Rows from block 2, named by matrix and row number. Rows with one number belong to one channel. Each number is 128 + 32 x the weight over the matrix's rms, rounded and kept within 0 to 255. All counts start at 0.
# convs0: first 3x3 conv (model.mid.0.convs.0.weight, 192x192x3x3, standardized in use), inputs 66-87, a 3x3 kernel for each
# convs1: second 3x3 conv (model.mid.0.convs.1.weight, 192x192x3x3, standardized in use, transposed), outputs 66-87, a 3x3 kernel for each
convs0.147 [107 139  93 133 144 105  94 110 126  85 173  92 110 140 109 171  99 180 151 139 152 117  96 135 124  77 147  53 121 215  87 103 133 154 151 132 176  79 109  98 139 103 119 160 138 125 173 189 185 150  91  88 139 106 100 107 104 150 114  93 183  98 150 184 119 119 119  84 143 177 162  94 191 101  91 152  94 151 108 151 116 113 110  88 168 195 114 209 165 101 131 109 160 175 114 102  94 150 147 130 135 168 122 134  65 133 119  42 132 104 125 106 116 168 234  58 147 148  89 111 180 172 133 182 151  94 243 177 145 113 160 117 152 100  84  54  92  77  64 100 124 171 116 151 149 121 181 143 134 129 108 145 187 153 121 136 113  79  68 143 201 107 128 190  93 122 160 183 181 169 255 125 141  79 155 168  88 137 145  93 118 128 131 140 171  97 103 127 167 130 135 107 210 184 126 128 109 143]
convs0.148 [197  90 138 170 122  89 146 118 154 120 129  78 135 184 132 119 149 114 133 167  73 133 143 155 117 174 151 122 111 142  92 104  96 118 151 119 148 169 159 110 123 138 120 188 101 149 123 103 167  88 124 151 123 176 128  67  96  58  80 111  96 137 115 107 142 153 115 132 143 117 171 137 171 121  89  94 108  65 129 108 153 138 114 164 125 152 139  80 162 164 172 139 167  74 166 130 119 105 127 113 153 136 132 140 116  85  70 164 164 133 127  91 127 117 163 113  80 132 113 146 149  69 120  96  93 116 126 129 156 133 167 109  50 164 107 143 134 121  72 111 103 152 132 178 115 137 118 136 157 164 113 113 148 200 116 115 122 135 161  91 184 128 115 143 131 135 126 105 160  97 157 101 148 146 159  77 166  98  89  73 147 140 110 136 108  71 147 152  88 144 121 175 122  89  99 131 149 116]
convs0.149 [123 118  97  92  99  61  83 134 157 135  81  90 147 134 123 126  95 139 177  86 163 117 124 148  83 153 218 202 157 164 139  91 145 112 125 144 107 124  98 104 136  68 113 158 148 129 109 143 100 140 111 117  94 162  79  92 163 100  88 136 140 124 115 139 151 135 112 153 123 143 137 163 132 140  67 132 119  77 136 150 100 122 183 120 168 131  80 111 114  89 156 112 255 152 148 191 140 164 105 131 148 113 112 144 134 137 103 109 118 152 119 144 108 118 154 151 105 153 193  83 113 151 103 229 168 147 172 205 148 127 211 117 149 102 177 128 164 121 143 146  84 121 138 121 116  97 116  41 152 209 123 145 144 148 171 120 111  92  81 149  79 145 102 135  68 136 117 157 162  86 159  78  88 143 143 120 123 110  92 149 137 132 133 119  62 150 168  76  92 104 138 158 111 140 124  97 123 195]
convs0.150 [138 124 122 134 104 175 108  88  58 194  69  99 106 155 107  98 112  91 126 161  95 110 165 137 117  74 106 174 232 106 126 118 141 117 150  95 148 109  87 177 144 119 180 169 100 101 128 182 123 109 128 153 142 132 140  94  78 101  84 116 113 175 106  98 113 142 210 146  58  92 106 137 107 181 230 148 111 186 120 147 216 118 203  90 179 157  75 134 115  87 129  99 164 191 135 162  99 127 122 105 208 137 123  72 167 115 146 144 149 112 109 119 137 140 152 100  32  90 107  43 110 172  76 160  83 185 182 168 113 192 149 213 180 192 144 153 128  94 158 104 121 117 137 124 102 134 113 103 134 114 180 123 111 123 152 130 114 139 190 151 125 140 140 123 146 179 150 175 114 179  64  92 106 122  75 161 155 118 152 121 147 112 107  83 152  87 108 148 145 166  67 140 183  74 134 179 153  74]
convs0.151 [ 79 102 190 106 167 115  83 110 146 130 109  98  74 138 118 122 110  74 133 123 118 184 110 108 127  81 156  34  67  94 209 194  98 132  57  57 138 118 130  79 127  90 138 102 135 134  39  98 110 148 189 109 105 159 109 124 101 135 153 131 155 121 136 103 118 115 169 129 143 139 129 151  68 161 166 120 100  84 122 127 137 219 105 177  89  68  90 137 179  69 123 128 129 156 110 177 109 143 163 142  86 117 156  85 106 128 128 175 102 164 112 135  56 124 127 121 179 122 141 105  83 120 107 144 169 144  50 112 141 145 120  77 123 164 118 137 156  97 165 116 163 147 131  74 103 149  99 184 122 178 134 114 125 142 132 114 143 195 134 152 178 176 103 169 164 115 135 106 113 197 136 162  88 111 105 152 106 139 100 182 190 138 153 143  93 163  96 129  89  74 147 118 158 122 145 106  94 128]
convs0.152 [113 138 125 114 135 176 135 114 124 132  92 112 132 116 123 176 128 108 178 150 114  91 120  81  82 148 131 163 129  95 134 134 116 149 119 148 150 150 122 150  83 122 137 147 127 126 146  75  93 112 120 109 133 127 122 128 107 104 104 122 122  98 132 108 102 122 159 168 170 135 118 104 141 151 131 142 191 147 131 160 113 131 152 150 146 119 112 163 148 139 158 139 104 158 120 113 109 136 136  88 116  41 137 139 152 173 109 161 131 124 162 158 122 122 130 119 110 132 159 187 100 106  90 139 105 112 102 100 144 172 136 136 155 163 142 130 147 135 146 123 138 143 168 139 143 165 152 155 168 142 136 124 170 156 135 143 151 135 145 139 126 129 137  98 103 120 125  92 120 176 151 119 157 114 151 137 146 149 177 130  75 107 125 120 100 152 121 142 117 133 123 181 126 157 132 106 145  94]
convs0.153 [120  97 136 174 174 131 152 155 122 121 141 129 142 213 103 135 128 164 183 104  80 158 147 117 150  95 104 138 166 146 120 137 156 135 166 102 118 162 172 136 158 173  84 153 139 108 174 168 108 165  90 154 154 198 139  70 110  94  48 129 136 100 104  85 109 123 104 159 115 122 159 154 175 155 148 127 122 152  92 155 101  98 176 114 128  85 114 136 122 135 151  99 147 141 199 114 111 105 127  79 104 151 165 110 132 126 113 107 143  59 121 145 161 132 226 134  99 181 142  40 121  86  96 101 109 116 197 216 140 125 110 111  96 118 193 140  99 109 167 183 217 107  90 160 150 145 166 146 151 142 139 162 125 132 132 144 152 152 129 153 144 115  95 104 150 126 161 137 143 163  83 149 127  68 118 138 100 151 149 143 152 107 119 114 144 189 129 115  96 138 104 131 183 157 125 125  95  92]
convs0.154 [135 120 116 158 111 117 127 146 154 183 169 142 121 153  97 148 149 121 157 132 140 170 118  97 127 124  89 123 120 131 174 115 131  69 134 116 121 123 143  96 132 157 111  82 167 117 138 117 150 132 122 133 144 122 117  96  84 120 124 140 173 146 104 122  73  88 163 184 145 125  80 132 126 200 142 108 100  55 116 149 160 154 172 134 144 100 161 132 162 150 141 118 125 121 148 142  89 187 143 102 129 123 160 128  97 125 183 142 150 157 105 121 161 118 107  91 110 149 111 116 119 176 103  81  57 150 122 168 159 146 147  91 118 123 155  95 100  92 129 171 105 161 123 136 167 161 120 159 119 116 134  94 127 128 129 142 129 148 142 136 109 134 165 142  97 103 115 130 116 115 148 108  88 134  95 168 188 141 130 157 161 155 122 134  88 115 106 103 136 142 130 138 119 105 133  81 124 139]
convs0.155 [ 63 102 149 145 214 138 123 151 111  93 137  90 118 119 157 142 165 211 117 143 135 177  74 109 131 148 150 212 170 138  93 130  87  99 144 184 125 142 133 127 115 120 115 155 121 113 135 128 148 161 143 136 143 174 118 135 136 159 163 148 122 129 112  95  69 124 107 121 131 120 120 113 121 110 170 189 122 132 112 119 132 140 132 107 141 125 135 113 133 126 133 115 122  54  86 177 136 116 105 172 135 187 120 150 113 135 166 175  95  94 141 161 155 142 152 119 153 124 119 110 155 130  77 151 124 160 134 127  93  89 138 163 151  91 102 181 181  98 147 134  96 155  94 151  79 120 113 144 126 129 103 154  82 107 102 128 119 151 144 112 119 122 135 116 130  85 125 117 147 125 132 166 142  87 165 208 170 164 122 110  89 118 119 103  75 130 160 125 142 174 130 155 123  59 123  66 118 169]
convs0.156 [113 103 159  65 102 130  94 116 169  87  79 145 104 112  88 129  92  74 126 166 101 152 128 140 152 131 146 164 118 154 123 133 162 152 102 130 154  83 121  92 154 135 112 142 117  89 147 140 122 132 137 113 134 149 140 150 112 115 145 127 132 124 127  96 111 114 142  99 128 133 145 126 112 167 148 200 161 162 136 142  95 140  98 148 151  78 165 143  81  96 148 191 130 148 108 154 174 118 130  91 162 139 108 120 105 143 116 146 119 115 174  98 169 153 124 130 130 170 160 136  89  97 116  98 104 125 147 134  89 120 111 113 126 119 105 112 131 123  92 159 151  92 170 133 111 114 100  87  89 188 105 103 161 153 172  96 120  99 161 148 131 123 124 115 127 152 103  99 148  51 138 134 167 111 139 124 122  60  94 190  91 124 130 112 142 102 161 143 121 131 109  94 136 123  23 125 154 127]
convs0.157 [172 113 105 165 187 128 179 210 117 137 127 153 148 180 110 137 137 133 132 113 142  63  66 145  57 105  98 195 165 115  92  76 128 128 129 182 168 148 146 186 144 103 179 196 155 110 118 195 110 179 174 164  83  74 117 114 132 143  98 105 173 103  96 137  77 161 133 108 154  62 154 110 110  76  64 155 119 143 124 199 175 129 128  88 137 107 112 109 119 110 103 126 116 143 157 132 136 174 118 132 153 151 181 113 137 131 152 133 137 162  96 135 147 149 103  81 126 121  84 148  92 104 159  80 119 100 111 132 128 106 190 135 137 169 161 112 103 126 140 120 144  91 128 154 159 121 135 115 165 136  90 121 126  96 156  94 145 152  88 167 152 131 127 107 131  93 116 163 127 154 139 134 133 140 182 122 101 123 154 138  86 103 104  94 140 121 135 125 102 124 147 108 143  92 194 144 121 106]
convs0.158 [ 73 130 141 140 113 133 202 154 130 142 165 127 113 133 115  96 167  96 111 158  98  77 146 127 141 187  70 121 129 126 108  91 120 150  99 150 144  96 137  96 106 137 154 128  88 150  80 144 171 159 121  93 174 130 136 101 103 151 133 112 113 183 130 176 117 141 139 140  67 143 138  70 141 153  65  78  89  53 145  83 156 150 132 111  92  99  88 151 217 159 126 214 149 138  95 113 164 147 165 148 210  78 120 118  94  86 126  75  86 119 148 131 146  58 155 170 114  63 107 115 143  86 155 147 126 143 144 171 164  89 122  91 153 142  76 130 134 133 130 126 111 195 163 122 145 133 124 101 155  87  94 168  84 120 132  82  88  49 124 115 118  96 156 133 120 138 151 140 138 114 184  90 164 145 114 149 136 118  92 142 156  91 152 121 122  96  80 138 127 114 193 139 159  92 143  90 110 121]
convs0.159 [114 100 114 149 133 109 153 143  90 128 123 103  99 121 143 164 146 154 134 137 102 130 158 100 127 144 164 168 167 108 117 151 132 126 149 164  79 102 116 180 165 122 115  83  98 155 104 120 108 108 114 127 108 141 136 153 143 114 122 117 135 119 137  96 152 138 123 117 116 135 164 132 152  97 190 134 108 165 128 136  93 133 109 122 156 101  98 123 107 114  73 115  91 170  98 133 106 113 101 152 132 120 170 174 109 119  93 172 137 137 151 125 103 125  88  99  81 158 126 121 116 159 109 150 121  98 133  81 114 172 163 151 125 117 154 102 136 147 156 136 150 150 132  87 136 153  93 153 162  98 112 146 149 133 141 145 114 162 122 151 121 126 140  98  91 130 129 111 111  95 153 133  89 105 162 108 139  70 107  99 189 110  70 105 130  83 118 117 182  73  85 117 127 102 108 145 143 102]
convs0.160 [113 116 163 143 139 148  89 157 145  84 118 118 125 106 109 165 187 137 149 113 188 132 123 189 104 168 116 217 174 177 164  99 109 140 181  83 123 134  92 135 148  80  83 107 143 131 148 152 118 117 175 114  50  95 123 143  96 189 124 128 103 135 120 150 218 126 165 149 169  58  67 117 171 148 115 118 124  83  88 200 160 140 138 204 152 112 143 173 179 147  83 173 141 151 158 166 120  61 151 176 162 162 171 123 186  87  85 158 100 155 122 176 160  89 106 108 123 119 134 145 105  88 112 167 121  63 178  91 168  74 170 159  72 126 122 103 154 122 104  56 148  83  90  75 133 127 165 111 120 128 136 166  74 142 156 150 124 143 159 130 122 159 107 126 100 172 147 148 129 172 105 114  52 107 147 163 197 113 123 174 119 113  81 147 138 160 149 170 144 154  42  99 171  92 160 112 181  69]
convs0.161 [128 162 153 107 193 123 109 149 151  70 136 103 133 131  86 138 171 177 156 109 149 139 102 166 149 116 142 136 188  72 198 141 137 171 189 118 105  80 145 131 177 158  55 124 102 131 142 165 137 131 183 113 119  97 189 159 121  81 102 176 108 136 145 155 184 197 102 136 134 111 120 117 137 109 110 165 235  70 164 184  85  91 145 112 175 174  86  73 214 136 128 122 173 150 111  78 121 113 183 212 163 158 120 135 153 102  71 121 103 132 169 106 121 148 109 146 126 163 109 144 176 131 148  60 128  16 150 181 197 149 144 166  93  79 125 115 111  91  98 134 156 114  90 115 120 112 114 123  92 194  72 115  97 106 119 159 127 170 181 152 162 151 160 143  30  95 148 119  91 127 120 150 114 115 119 109 198 112  81 145 126 116 122 148 186 136 183 158  86  67 101  42  57 123 166 125 153 163]
convs0.162 [123  74 116 143  72  94 113  94 114 178 102 117  90 136 102 111 169  73 120 179 174 116  67 176 112 116 145 181 114 160 102 141 159  62   4 121 135 117 139  72 125 104 149  88  85  92 108 107 157  28 140 164  96  84 129 163 159 121 144 118 151 117 150 139 157 148 125 144 199 137 173 163 147 187 103 195 129 168 169 135 141 162 128 174 166 151 164 159  87 103 161  69 158 152 108  79 129 150 172 137 140 147 100 176 197 109 133  98 104  72 105 116 151 104 113 125 115 140 150 169 191 136 128 194  66 118  86  88 181 125  60 193 179 171 205 179 165 135 102 132 137 130 206 231 132 101 134 120 119 125 123 132 222 193  72  87 117 155 170 172 157 135  95 136 112  51 137  66 150  28 136  46 155 160  50 147 161  96  81 146 108 118  87 204 149 175 152 140  70  79  90 104  86 106  78  79 135 105]
convs0.163 [113 134 115 115 172 137 111 127 106  68 128 154 138  96 152 121  89 104 113 119  92 179 151 133 113 147 148 123 148  10 130 211 120  88 110 152 109 103  97 130  90 103 151 117 164 186 133 131 122 120 157  41 126 125 100 121 157  79  57 124 164 126  85 112 118  93  66 118 150 133 119 101 122 103  90 117 143 107 121 143 155 103 169 132 100  85 157 112  93 138  97 163  99 141 147  96 150 104 163 136 122 127 102  97 125 122  87  92 110 118 133 164 143 118 123 127 163  75 133  96 128 231 185 141 108  96 142  97 196  91  68 126 134 127 117 143 129  97 129 150  40 141 159 162 127 120  86 120 111  94 131 114 164 119  91 149 106 123  84 120  68 125 160 125  97 133 171 146 101 143 155 221 214 135 157 154 170  90 153 122 138 201 111 111 139 168  98 142  68 139  82 113  96 207 139  85 122 157]
convs0.164 [104 125 140 123 142 149 104 122 212 134 125  94 135 149 104 100 123 100 138  70  80 160 132 115 113 131 111 154 129 166 143  96 130 133 110 126 155 125 157 158 133  80 118 143 159 131 138 134 122 104 101 128 113 172 119 127  93 106  89 115 137 119 112 147  79 113 101 142  84 173 149 157 178 151 112 132 111 131 163 155 164 116 107 137 112 146 127 123 174 126 109 143 109 111 143 117 114 140 129 176 168 139 127 122  86 168 161 161 157  67  51 141 105 130 134 113 110 105 164 147 126 138 126 107 101 114  83 116 146 155 148 131 114 122 129 129 124 148 124 121 127 161 113 118 121  97 146 155 136 107 102  83 108 143 148 116 142 142 119  99 132 125 132  96 138  58  51 112 105 107 118  40  76 141 102 120 165 174 136 167 177 125 133 173 123 144 127 123 168  85  99  66  80 103  84 117 146 132]
convs1.147 [137 134 177 105  94 157 106 138 184  86 103 145 116 169 110 208 129 108  88  84  57 141 193 151 156 143 106 133 107 157  83 177 187 122 162 207 120 147 144 143 148 159 158 139 114 131 125 132 153 138 164 130 153 148 112  95  94 199 154  99 100 168  86 138 138  95 164 198 155 172  99  79 120 127 106 140 123 133 168 106 118 158 151 141 136 143 132 141 130 156 169  93 122 130 119 128 164 142 113  87  82 139 180 130 135 125  77 168  99 152  32 152  78 147 133  56 173 157  91 133  76 130 115 140 160  78 120 130 125 175 130 155 134 166 148 153 108 139 162 171 115 114 160 149 134 138 138 108 144 127 130  87 129 177 140  96 141 198 125 109 194 155 139 162 114  99 159 127 139 158 116 160 115  71 174 199  88 183 161 102 139 118 117 107 122 161 123 145 121 128 184 163 161 131  69 125 136 154]
convs1.148 [118  80  97 117  95 116 110  92  23 105 169 121 112  93 144  89 107  73 157 119 129  96 125  90 130  83 143 150 179 165 165 148 113 158 110  98 171 100 117  97 155 115  95 125 138 106 140 108 147 149  92 104 110  99 106 109 182 134 120 110 126 123  87  98 111 161 129 100 155 110  96 132  89 137 134 153 161  63  98 134 131 119 144 113  81 101 160 148  99 150 110 153  87  92 155 170 127 123 109  51 142 155 149  97 119 128 190 115 210 122  82 130  79 128 172 145 141 146 147 182 128 142  78  44 173 116 146 101 120 168 153 106  73 159 147 188 150 181  93 145 176 140 127 157 129  92 167 122 126 126  93 166 117 183  75 216 102 122 117 101 173 116  70  59  71 134 151  82 131 123  64 210 136 129  57 189  86  71 164 107 151 124 134 144 144 111 129 126 114 164 105  93 117 126 141 107 137 100]
convs1.149 [ 96 142 162 127 128  86 124 118  65 118 132 130 133  76 129 135  55  76  87 179 128  26 135 136 122 183 104 162 113 116  86 144 107 139 190 255 150  93 110 178  84  84 150 120  62 141 100  91  69 100  80 117  99 132 101 138 151 178  77  91  76  94 169  84 138 114 149 134 155 126 104 106 118  90  64 182  92 130 105 106 167 143 131 141 177 122 175 156 128  85 175 172 208 183 154 125 142 176 147 159 127 115 166  99 131 134 101  43  94 129 143 146 133 112 137 182 118 163 143 183 216 163  73 181 118 105  87  26 107 121  71 181 229 147 166  97 143 144  79 113  92  71 165 111 134  87 147 146 151 122 114 139 110 140 194 139 134 184 150 120  86 119  99  80 115 132 146 146 168 159 109 197  82 145 154 168  97 175 203 240 148 141 140 125 126 167 118 146 148 162 108 145 141 106 172 132  90 161]
convs1.150 [120  96  80 140 111 143 144  96 148 202 164 191  83 136 144  41 164 100 193 113 103 130 141 158 131  51 114 146 139 153  77 120 119 146  81 111  90 146 160 126 107  80  87 141 152 121 150 145 157 118  97 135 146 130  90  66  78  65 180 162 180 132 125 122 127 148 163 102  29  92 109 160 119 138 119 145 150 132  55 106 144  74 131  87 145 184 157 126  17 139 132 184 129 165  93 104  96  96 105  92 110 110 125 174 137  95 140 146 159 141 126  90 185 127 130 138 160 104 106 128 250 148 143 146 173  90 133 143 105 161 248  32  56  41  72 159 105 111 135 183 110 176 255 158 160 123 136 177 126 165  90 120 158 133  80 106  93 178 113 136  52  53  93 108 139 140 114 106 124 127 116 205  90 154  43 203  72 133 127 144 149 135 105 160 142 112 123 136 133 127  85 111  42 147 146 179 150  39]
convs1.151 [130 140 109  89  91 152  80 153 129  97 131 157  89 141 157 130 143 133 155 230 123 147 149 128 185 137 135 112 103  88 140 155 115  97 124 187 146 117 103 141 159 166  90  46 139 130 157 117 106 125 157 118 109 123 136  78 152  93 140 162 121  96 154 109 187 109 121 127 117 132  75  77 142 159 163 114 159 117 113 152 153 151 140 105 117 177 116 149 137 120  85 124 168 125 102 123 141 104  96 122 116 122 183 134 129 101 171  67 165 100 108 163 203 113  89 134 100 163  72 152 189 155 108 134  98 123 105 125 103 166 159 146  89 112 134 104 146 118 115 101  70 104  85 114 111 200  69 101  97 127 130 137 163  89 100 140 136  96 147 217  99 135  62  82 114  97  85  93 169  67 126  87  97 136 124  97 109  96 102 202 112 137 120 143 102 142 132 144 131  97 116 119  65  91 125 124 107 154]
convs1.152 [136 172 110  88  78  71  90 147 125 157 110 121 165 171 154 144 163 125 144 142 125 246 109 141 132 100 111 159 125 170  95 151 121 171 114  72 158 147  67 181 136 127 121 124 138  98  98  96  99  93 154 152 114 131 106 142 126 137 101 129 166 133 123 128 126  63 159  58  60 119 119 112 103 134 122 108 106 104 139  40 116 115 132 125 177 184 201 136 139 116 128 123 143 151  91  95 112 141  82  80 175  98  87 116 161 162 115 165 102 130  87 161 169 141 112 149 173  78 132 108  88 147 123 157 207 149  79 136 154 153 194 147 139 125 161  92 112 136 121  97 145 154 131 129  86 188 139 115 111 156 114 103 105 122 115  67 146 139 111 103 148  73 124 117 150 155 164 184 133 120  58 102 106  68  85 124 105 164 118  96 127  96 121  98 124 103 108 185 119 147 134  81 106 101 145 120 112 128]
convs1.153 [117 147 138 113  84 102 165 146 124 107  86 156 129  64 127 146 153 187 141 128 108 112 136 129 139 116 117 121 135 145 130 157 118 132 125 125 150  76 179 107 103  92 102 130 143 137 155 130 112 105 136 127 162 154  93 117 158  92 201 150 164 165 133 118 125 106 143 128 136 162 119 120 140 149 143  96 154 133 128 129 109 153 113 175 127 103 149 194 141 138 145 115  93 169 153 146 120 151 118 105 147 139 115 150 128 115 147 148 175 164 104 115 139 143 169 186 129 137 143 131  95 144 147 132 105 115  35 116 166 173 109 166 137  77 120  78 138 145  88 116 127 151 130  83 196 161 114 144 150  85 123  83 153 123 145 143 118 156 146 121 164  48 136 163 124  99  91 130  84 132 155 152 133  82 129 105 151 170 116 133 106 118 113 138 130 132 156 122 100 165 164 224 185 134 104 155 120 143]
convs1.154 [145 114  62 160 120  66 101 116 115 185 135 151 130 110  94 136 109 171 157 157  68 102 121 152  97 172 123 160 142 177 145 189 102 107 151 148 107 118 153 112 140 105 122 131 119  93 121  56 133 137 136 132 134 198 184  87  31 101  91 192 175 111  82 116 128 116 139  84  81 137 220 147 136 127 194 188 197 119 124  88 114 129 137 111 115 141  85 155 114 146 126  87  86  78 121 126 118 161 173 111  87 115 196 137 120 161 178 137 142 122 138 114 179  89 151 136 124 142  94 110 173 153 192 100 129 160 207 120 128 104 128 128 125  78 129 168 150 173 131 142 152 121 109  74 149 109 128 165  98 166 109 118 172 140 111 129 123 137  99 100 118 153 116 149 128 108 105 111  43 126 143 120 129 108 142 127  76 118 144 140 148  88  85 141 151 102 154 152 106  76 131 103 141 105  90  98 122 159]
convs1.155 [186 110 119 112 102 110 102 151  99  97 140 156 129 161 160 102  99  51 100  76 200 109 117 118 142 104 119 128  82  98 127  89 168  94  94 162 152 159  77 113 128 197  85  94  89 137 111 106 120 163 121 117  80 149 172 170  92  89 122 139 133  90 179 157 132 128 140 139 102  92 137 153  63 117  74 192 126 153 128  87  92 125  94 131  91 105 211 130 114 123 117 173 142 178 189 147  83 165 150  63 111 144 147 118 122  86 165 119 114 152 104 151 112 148 154 105 198 154  97 142  69  17 107 162  74 127 114  76  68 127 123 124  86 126  92 134 136 137  88 159 157 133  87  82 151 104 142 135 179 103 103 122 173 132 182 134 131 144 111 150  95 131 122 129  86 115 141 162  77 108  91 153 113 133 169  42 124 137 144 175 117 186 100 169 154 183 112 150 121  84 214 119 149  53  53  90 121 120]
convs1.156 [ 90 155 146 165 138 116  97 120  95 147  91 127 150  91 172 130 146 119 146 115 120 117 142 150 140 185  85  98  91 131 132  77 105  89 147 129 148  77 129 171  88 116 108 154 172 179 115 134 151 142 138  95 117 151 150 172 110 125 130 168 105 198 135 171 147 109 187 112 139 120 132 163 132 126  91  88 146 134 153 151 126 162 128 114 138 128 118 107 158 111 148  88 193  83  91 147  41  77 119 161 162 106 138 141 152 138 102 135 150 184 115 122  33 154  79 169 194  99 146 184  97 134 100 129 164 148 153 128 164 151 146 200 154 189 143  88 111 237 114 130 124 131 166 151  87 108 157  74 161 149 134 153 108  77 138 172 103 122 120 145 173  81 142 132 135 152 150 108 160 126 146 103 103 116 108  78 158 152  93  95 132 104 156 108 140 160 130 169 178 163  78 164 172 183 137 179 134  93]
convs1.157 [113 126 124 140 112  91  83 172  85 102 132 123 120  88 134 125 119 141 128  53 115 188 127 162 157 133 199 156 110 120 121 136 118 166 123  53 133 114 148 146 135  68 157 103 145 130 146  70 109  92 135 155 138 108  81 140  98 149 125 102 104 187 143 146  84 149 180 194 117 119  91 121  83 143 146  81 130 125 110 143  90 130 129 155 157 162 116 176 157  92 125 106 171 142 124 133  82 139 109 120  63 123 142 127 144 113 134 167 192 147 159 150  37 101 143 151 128 133 145 114 113 222 121 107 177 138 107 186 146 151 141 153 132 171 170 150 147 146 119  88 150 120 127 121  95 108  94  91 116 149  80 119  99 132  65  94 150 161 141 121 123 111 116 140 165 117 194 140 100 117 165  47 139 155 120 183 105 156 122 172 134 148 109 125 161 126 129 144 107 166  99 165 100 146 150 122 128 178]
convs1.158 [112 156  96 135 144 152 123 135 143 143 129 142 175 153 116 168 135 128  95 136 197 143 143 184 117 166 135 118 161 158 135 155 139 142 133 114 121 114 161 137 167 181 117 111  97 190 145 114 128  96 107 108 169 149  96 153 147 114 148 141 153 128  94 178 142 125 170 144  99 125  87  74  83  87 132 127 157 116 135 101 121  98 117 126 152 147 135 119 142 137 133 159 146 124 135 187 145 101 127 162 164 150 129 134 186 156 127 155 114 191 113 142 130 147 106  78 119 142  89 146 159 122 109 150 108 145 150  80 155 121 155 142  96  90  96  97 107  75 125 162 142 137 115 117 169 124 133 175 126 154 106  94  92 121 108 114 115 132 160 164 123 176 180 151 120 157 131 178 134 112  94 137 101 105 141 123 138  99 135 125 177 111 100  94 135 131 146 160 130 114 140 190 105 124 108 185 128 146]
convs1.159 [158 113 129 176 108 134 139 128 126 142  79 114 131 162 134 147 137 143 115  88 127 150 123 123 159 172  94  87 121 134 112 103 106 109 128 168 154 125 129  73  96 122  87 125  66 104 129 125 118 108 116 131 103 161 122 122  89 158 115 123 131 160 160 123 125 181 135 109 119 118 126 135 157  85  57 141 145  84 122 165 124 131 160 129 151 149 168 149 148 105 111 104 131 132 149 104 164 144 113 131 177 177 160 156 139 148 204 114 139 166  99 157 123 126  22 142 133 153  73 141 204  99 142 115 137 118 183 153 183 126 144 117 149 127 152 167 159   0 131  90 194 146 120 105 123 110 107 163 107 123 177 118 185 149  78 133 118 137 112 120 138 255 182 132 174 122 123 118 167 177 174 158  93 217 110 122  30 175 152 171  60  84 134 111 125 145 154  97  98 136 162 128 176 157 122 176 133 135]
convs1.160 [ 61  99 141  96 122  92  82 112  96 122 164 120 102 126  73 129  89 150 163 121 126 115 124  85 133 105 128 147 133 204 118 194 134  61 126  88  93 159 151 190  99  80 188 170 118 132 106 107  74 114 109 100 100 168 159 110  72  82 173 142  86 125 123 118 146 155 145 152 121 103  79  96 143 135 133 127 120 160 104 115 148 161  70 165 133 172 116 144  97 126 152  96 110 193 115  64 126 135 112 116 108 138  99 159 128 102 124  84 118 100 110 139 129  86 145 206 178 124 124  81 166 146 182  79 152 112 130 104 150 169 163 186 112 103 131 146 122 130 130 148 138 119 149 180 126 100 164 154 120 106 113 150 136 116 104 180 100  49 191 128  55  86 147 109 147 149 134 173 149 186 157 111 121 165  99 122 180 148 137 161 109 109  87 107 111 117 153 153  85 167 101 178 126 163  84  75 197 145]
convs1.161 [116 171 139 168  88 124 210 117 166 143 129 145 136 138 113 102 172 148 111 118 123 103 139  85 118  36 116 120 231 202 110  95 132 160 118  66  76 102 188 121 132  53 144 176 186 112  90  59 175  81 133 153 168 138 126 143 170 144 212 193 157 101 209 123  62  61 111 137 130 179 107 179 203 134 154 181 139 166 120 164 115  86 101 160 125 120 149 109 105 168 117 110 156 154 255 144 146 125  67 162  96  73 119 143 121  89  59  27 118 133  73  97 115  48 122  85 127 215 157 102  97  89 162 189 213 109  95  55 174 146 133  81 134 163  74 138 190  95 163  89  90  79  99 213 146  83 144  58  84 187 152 100 111 145 188  49 144  74  79 126 150 104 109 116 148 108 160 190 147 142 122 173 208 135  40 125 188  78  60 163 190 183 142 163 125 118 176 137 161 144 113 187 170  42 141 127 152 124]
convs1.162 [112 186  95 140 156 103 124 154  92 110 122 147 124 139 115 136 119  99 154 115  95 105 154 110  85 135 126 120 165 121 161  96 108 144 144 105 128  67 160 136 109 130 140  72  78 158 107  63 119  95  82 142 136 125 144  59 109 126 105 103 162 154  92 207 115  95 118 139 112  70  71  98 127 110  82  92 116  72 164  86 146 113 129 146 110 124 165 145 150 126 183 102 188 187 115 129 131 124 102 141 127 136 132  94  77 130 121 135 159 147 122 129  52 144 107 131  93  93 161  54 100 176 175 104 109 141 115 172 170 123 149 169 161 113  83  92  82 124 134 184 217 149  94 166 117 163 115 130 113  78 101 139  85 153 127 128 128 139 152  82 158 139 132 146 175 123 171 172  87 110 136  91 154  52 145 102 238 127 110  63 127 102 109 157 121  73 140 132 148  94 110 196 100  21 102 151 140 168]
convs1.163 [129 197 121 124 142  95  98 133 122  85 152 169 101 118 132  62  84 139 152 147 138 131  92 136 129  77 109  97 182 132 217 103 154  64 150 198  93 101 182 134 114 127   7  53  47 168 115 113  58 101 122 142 149 134 116 121 111 134 189  75 110 119 122  72 118  89 115 130 145  86 118 133 123 171 120 128 122 121 145  64 143 216 133 122 184 116 120 136 171 140 180 107  90  91 141 139 165 215 104 103 125 152 131 165 117 129 131 125  72 126  86 208 123 121 107 107 145  91 132 102 127 145  81 123  59  68 118 123  87 181 109 155 129 109  65  64 119 186 143  97  98 203 164  91  98 148 140 105 118 107 137 187 113 147 110 149  53 181 152 112 112 110 100 135 145 130 122 161 119 169 123 129  99 162 160 111 116 182 210 105 184 102 128 172 109 136 136 159 100 101 151 115 149 132 143  91 141 155]
convs1.164 [103 121 163 101 142 174 168 186 166 114 121 104 117 134 112 153 104 171 117 129 135 121 132  82 117 108 109 118 119 130 154 199 142 106  56 191  84 124 104 108 114  61  99 127  85 110 107 101 108 122 131 117 107 162 131 169 123  95 140 154 147 103 112 129 118 127 124 113 190 145 160 196  90  50  35  75 119 166 127 141 108 101 134  82 124 106 179 143 124 133 137 135 102 145 118 133  93 151 174 137 154 121 154 117 178 135 149  56  86 160  98 129 111 126 148 180  51 129  99 121  82 123 179 128  86 161 114 137 121 144 100 130 155 123 227 132 134  80  78 117 200 112 108 181 114 114 108 117 112  38  70 119 167 114 113  49 180 111 197 171 114 221 128 111 103 129 138 147  65 119  81  85  79 196 145 163 145 114  91 255 123 138 156 109  90 135 155  95 105  85 119 128 132 182 109 115 111 201]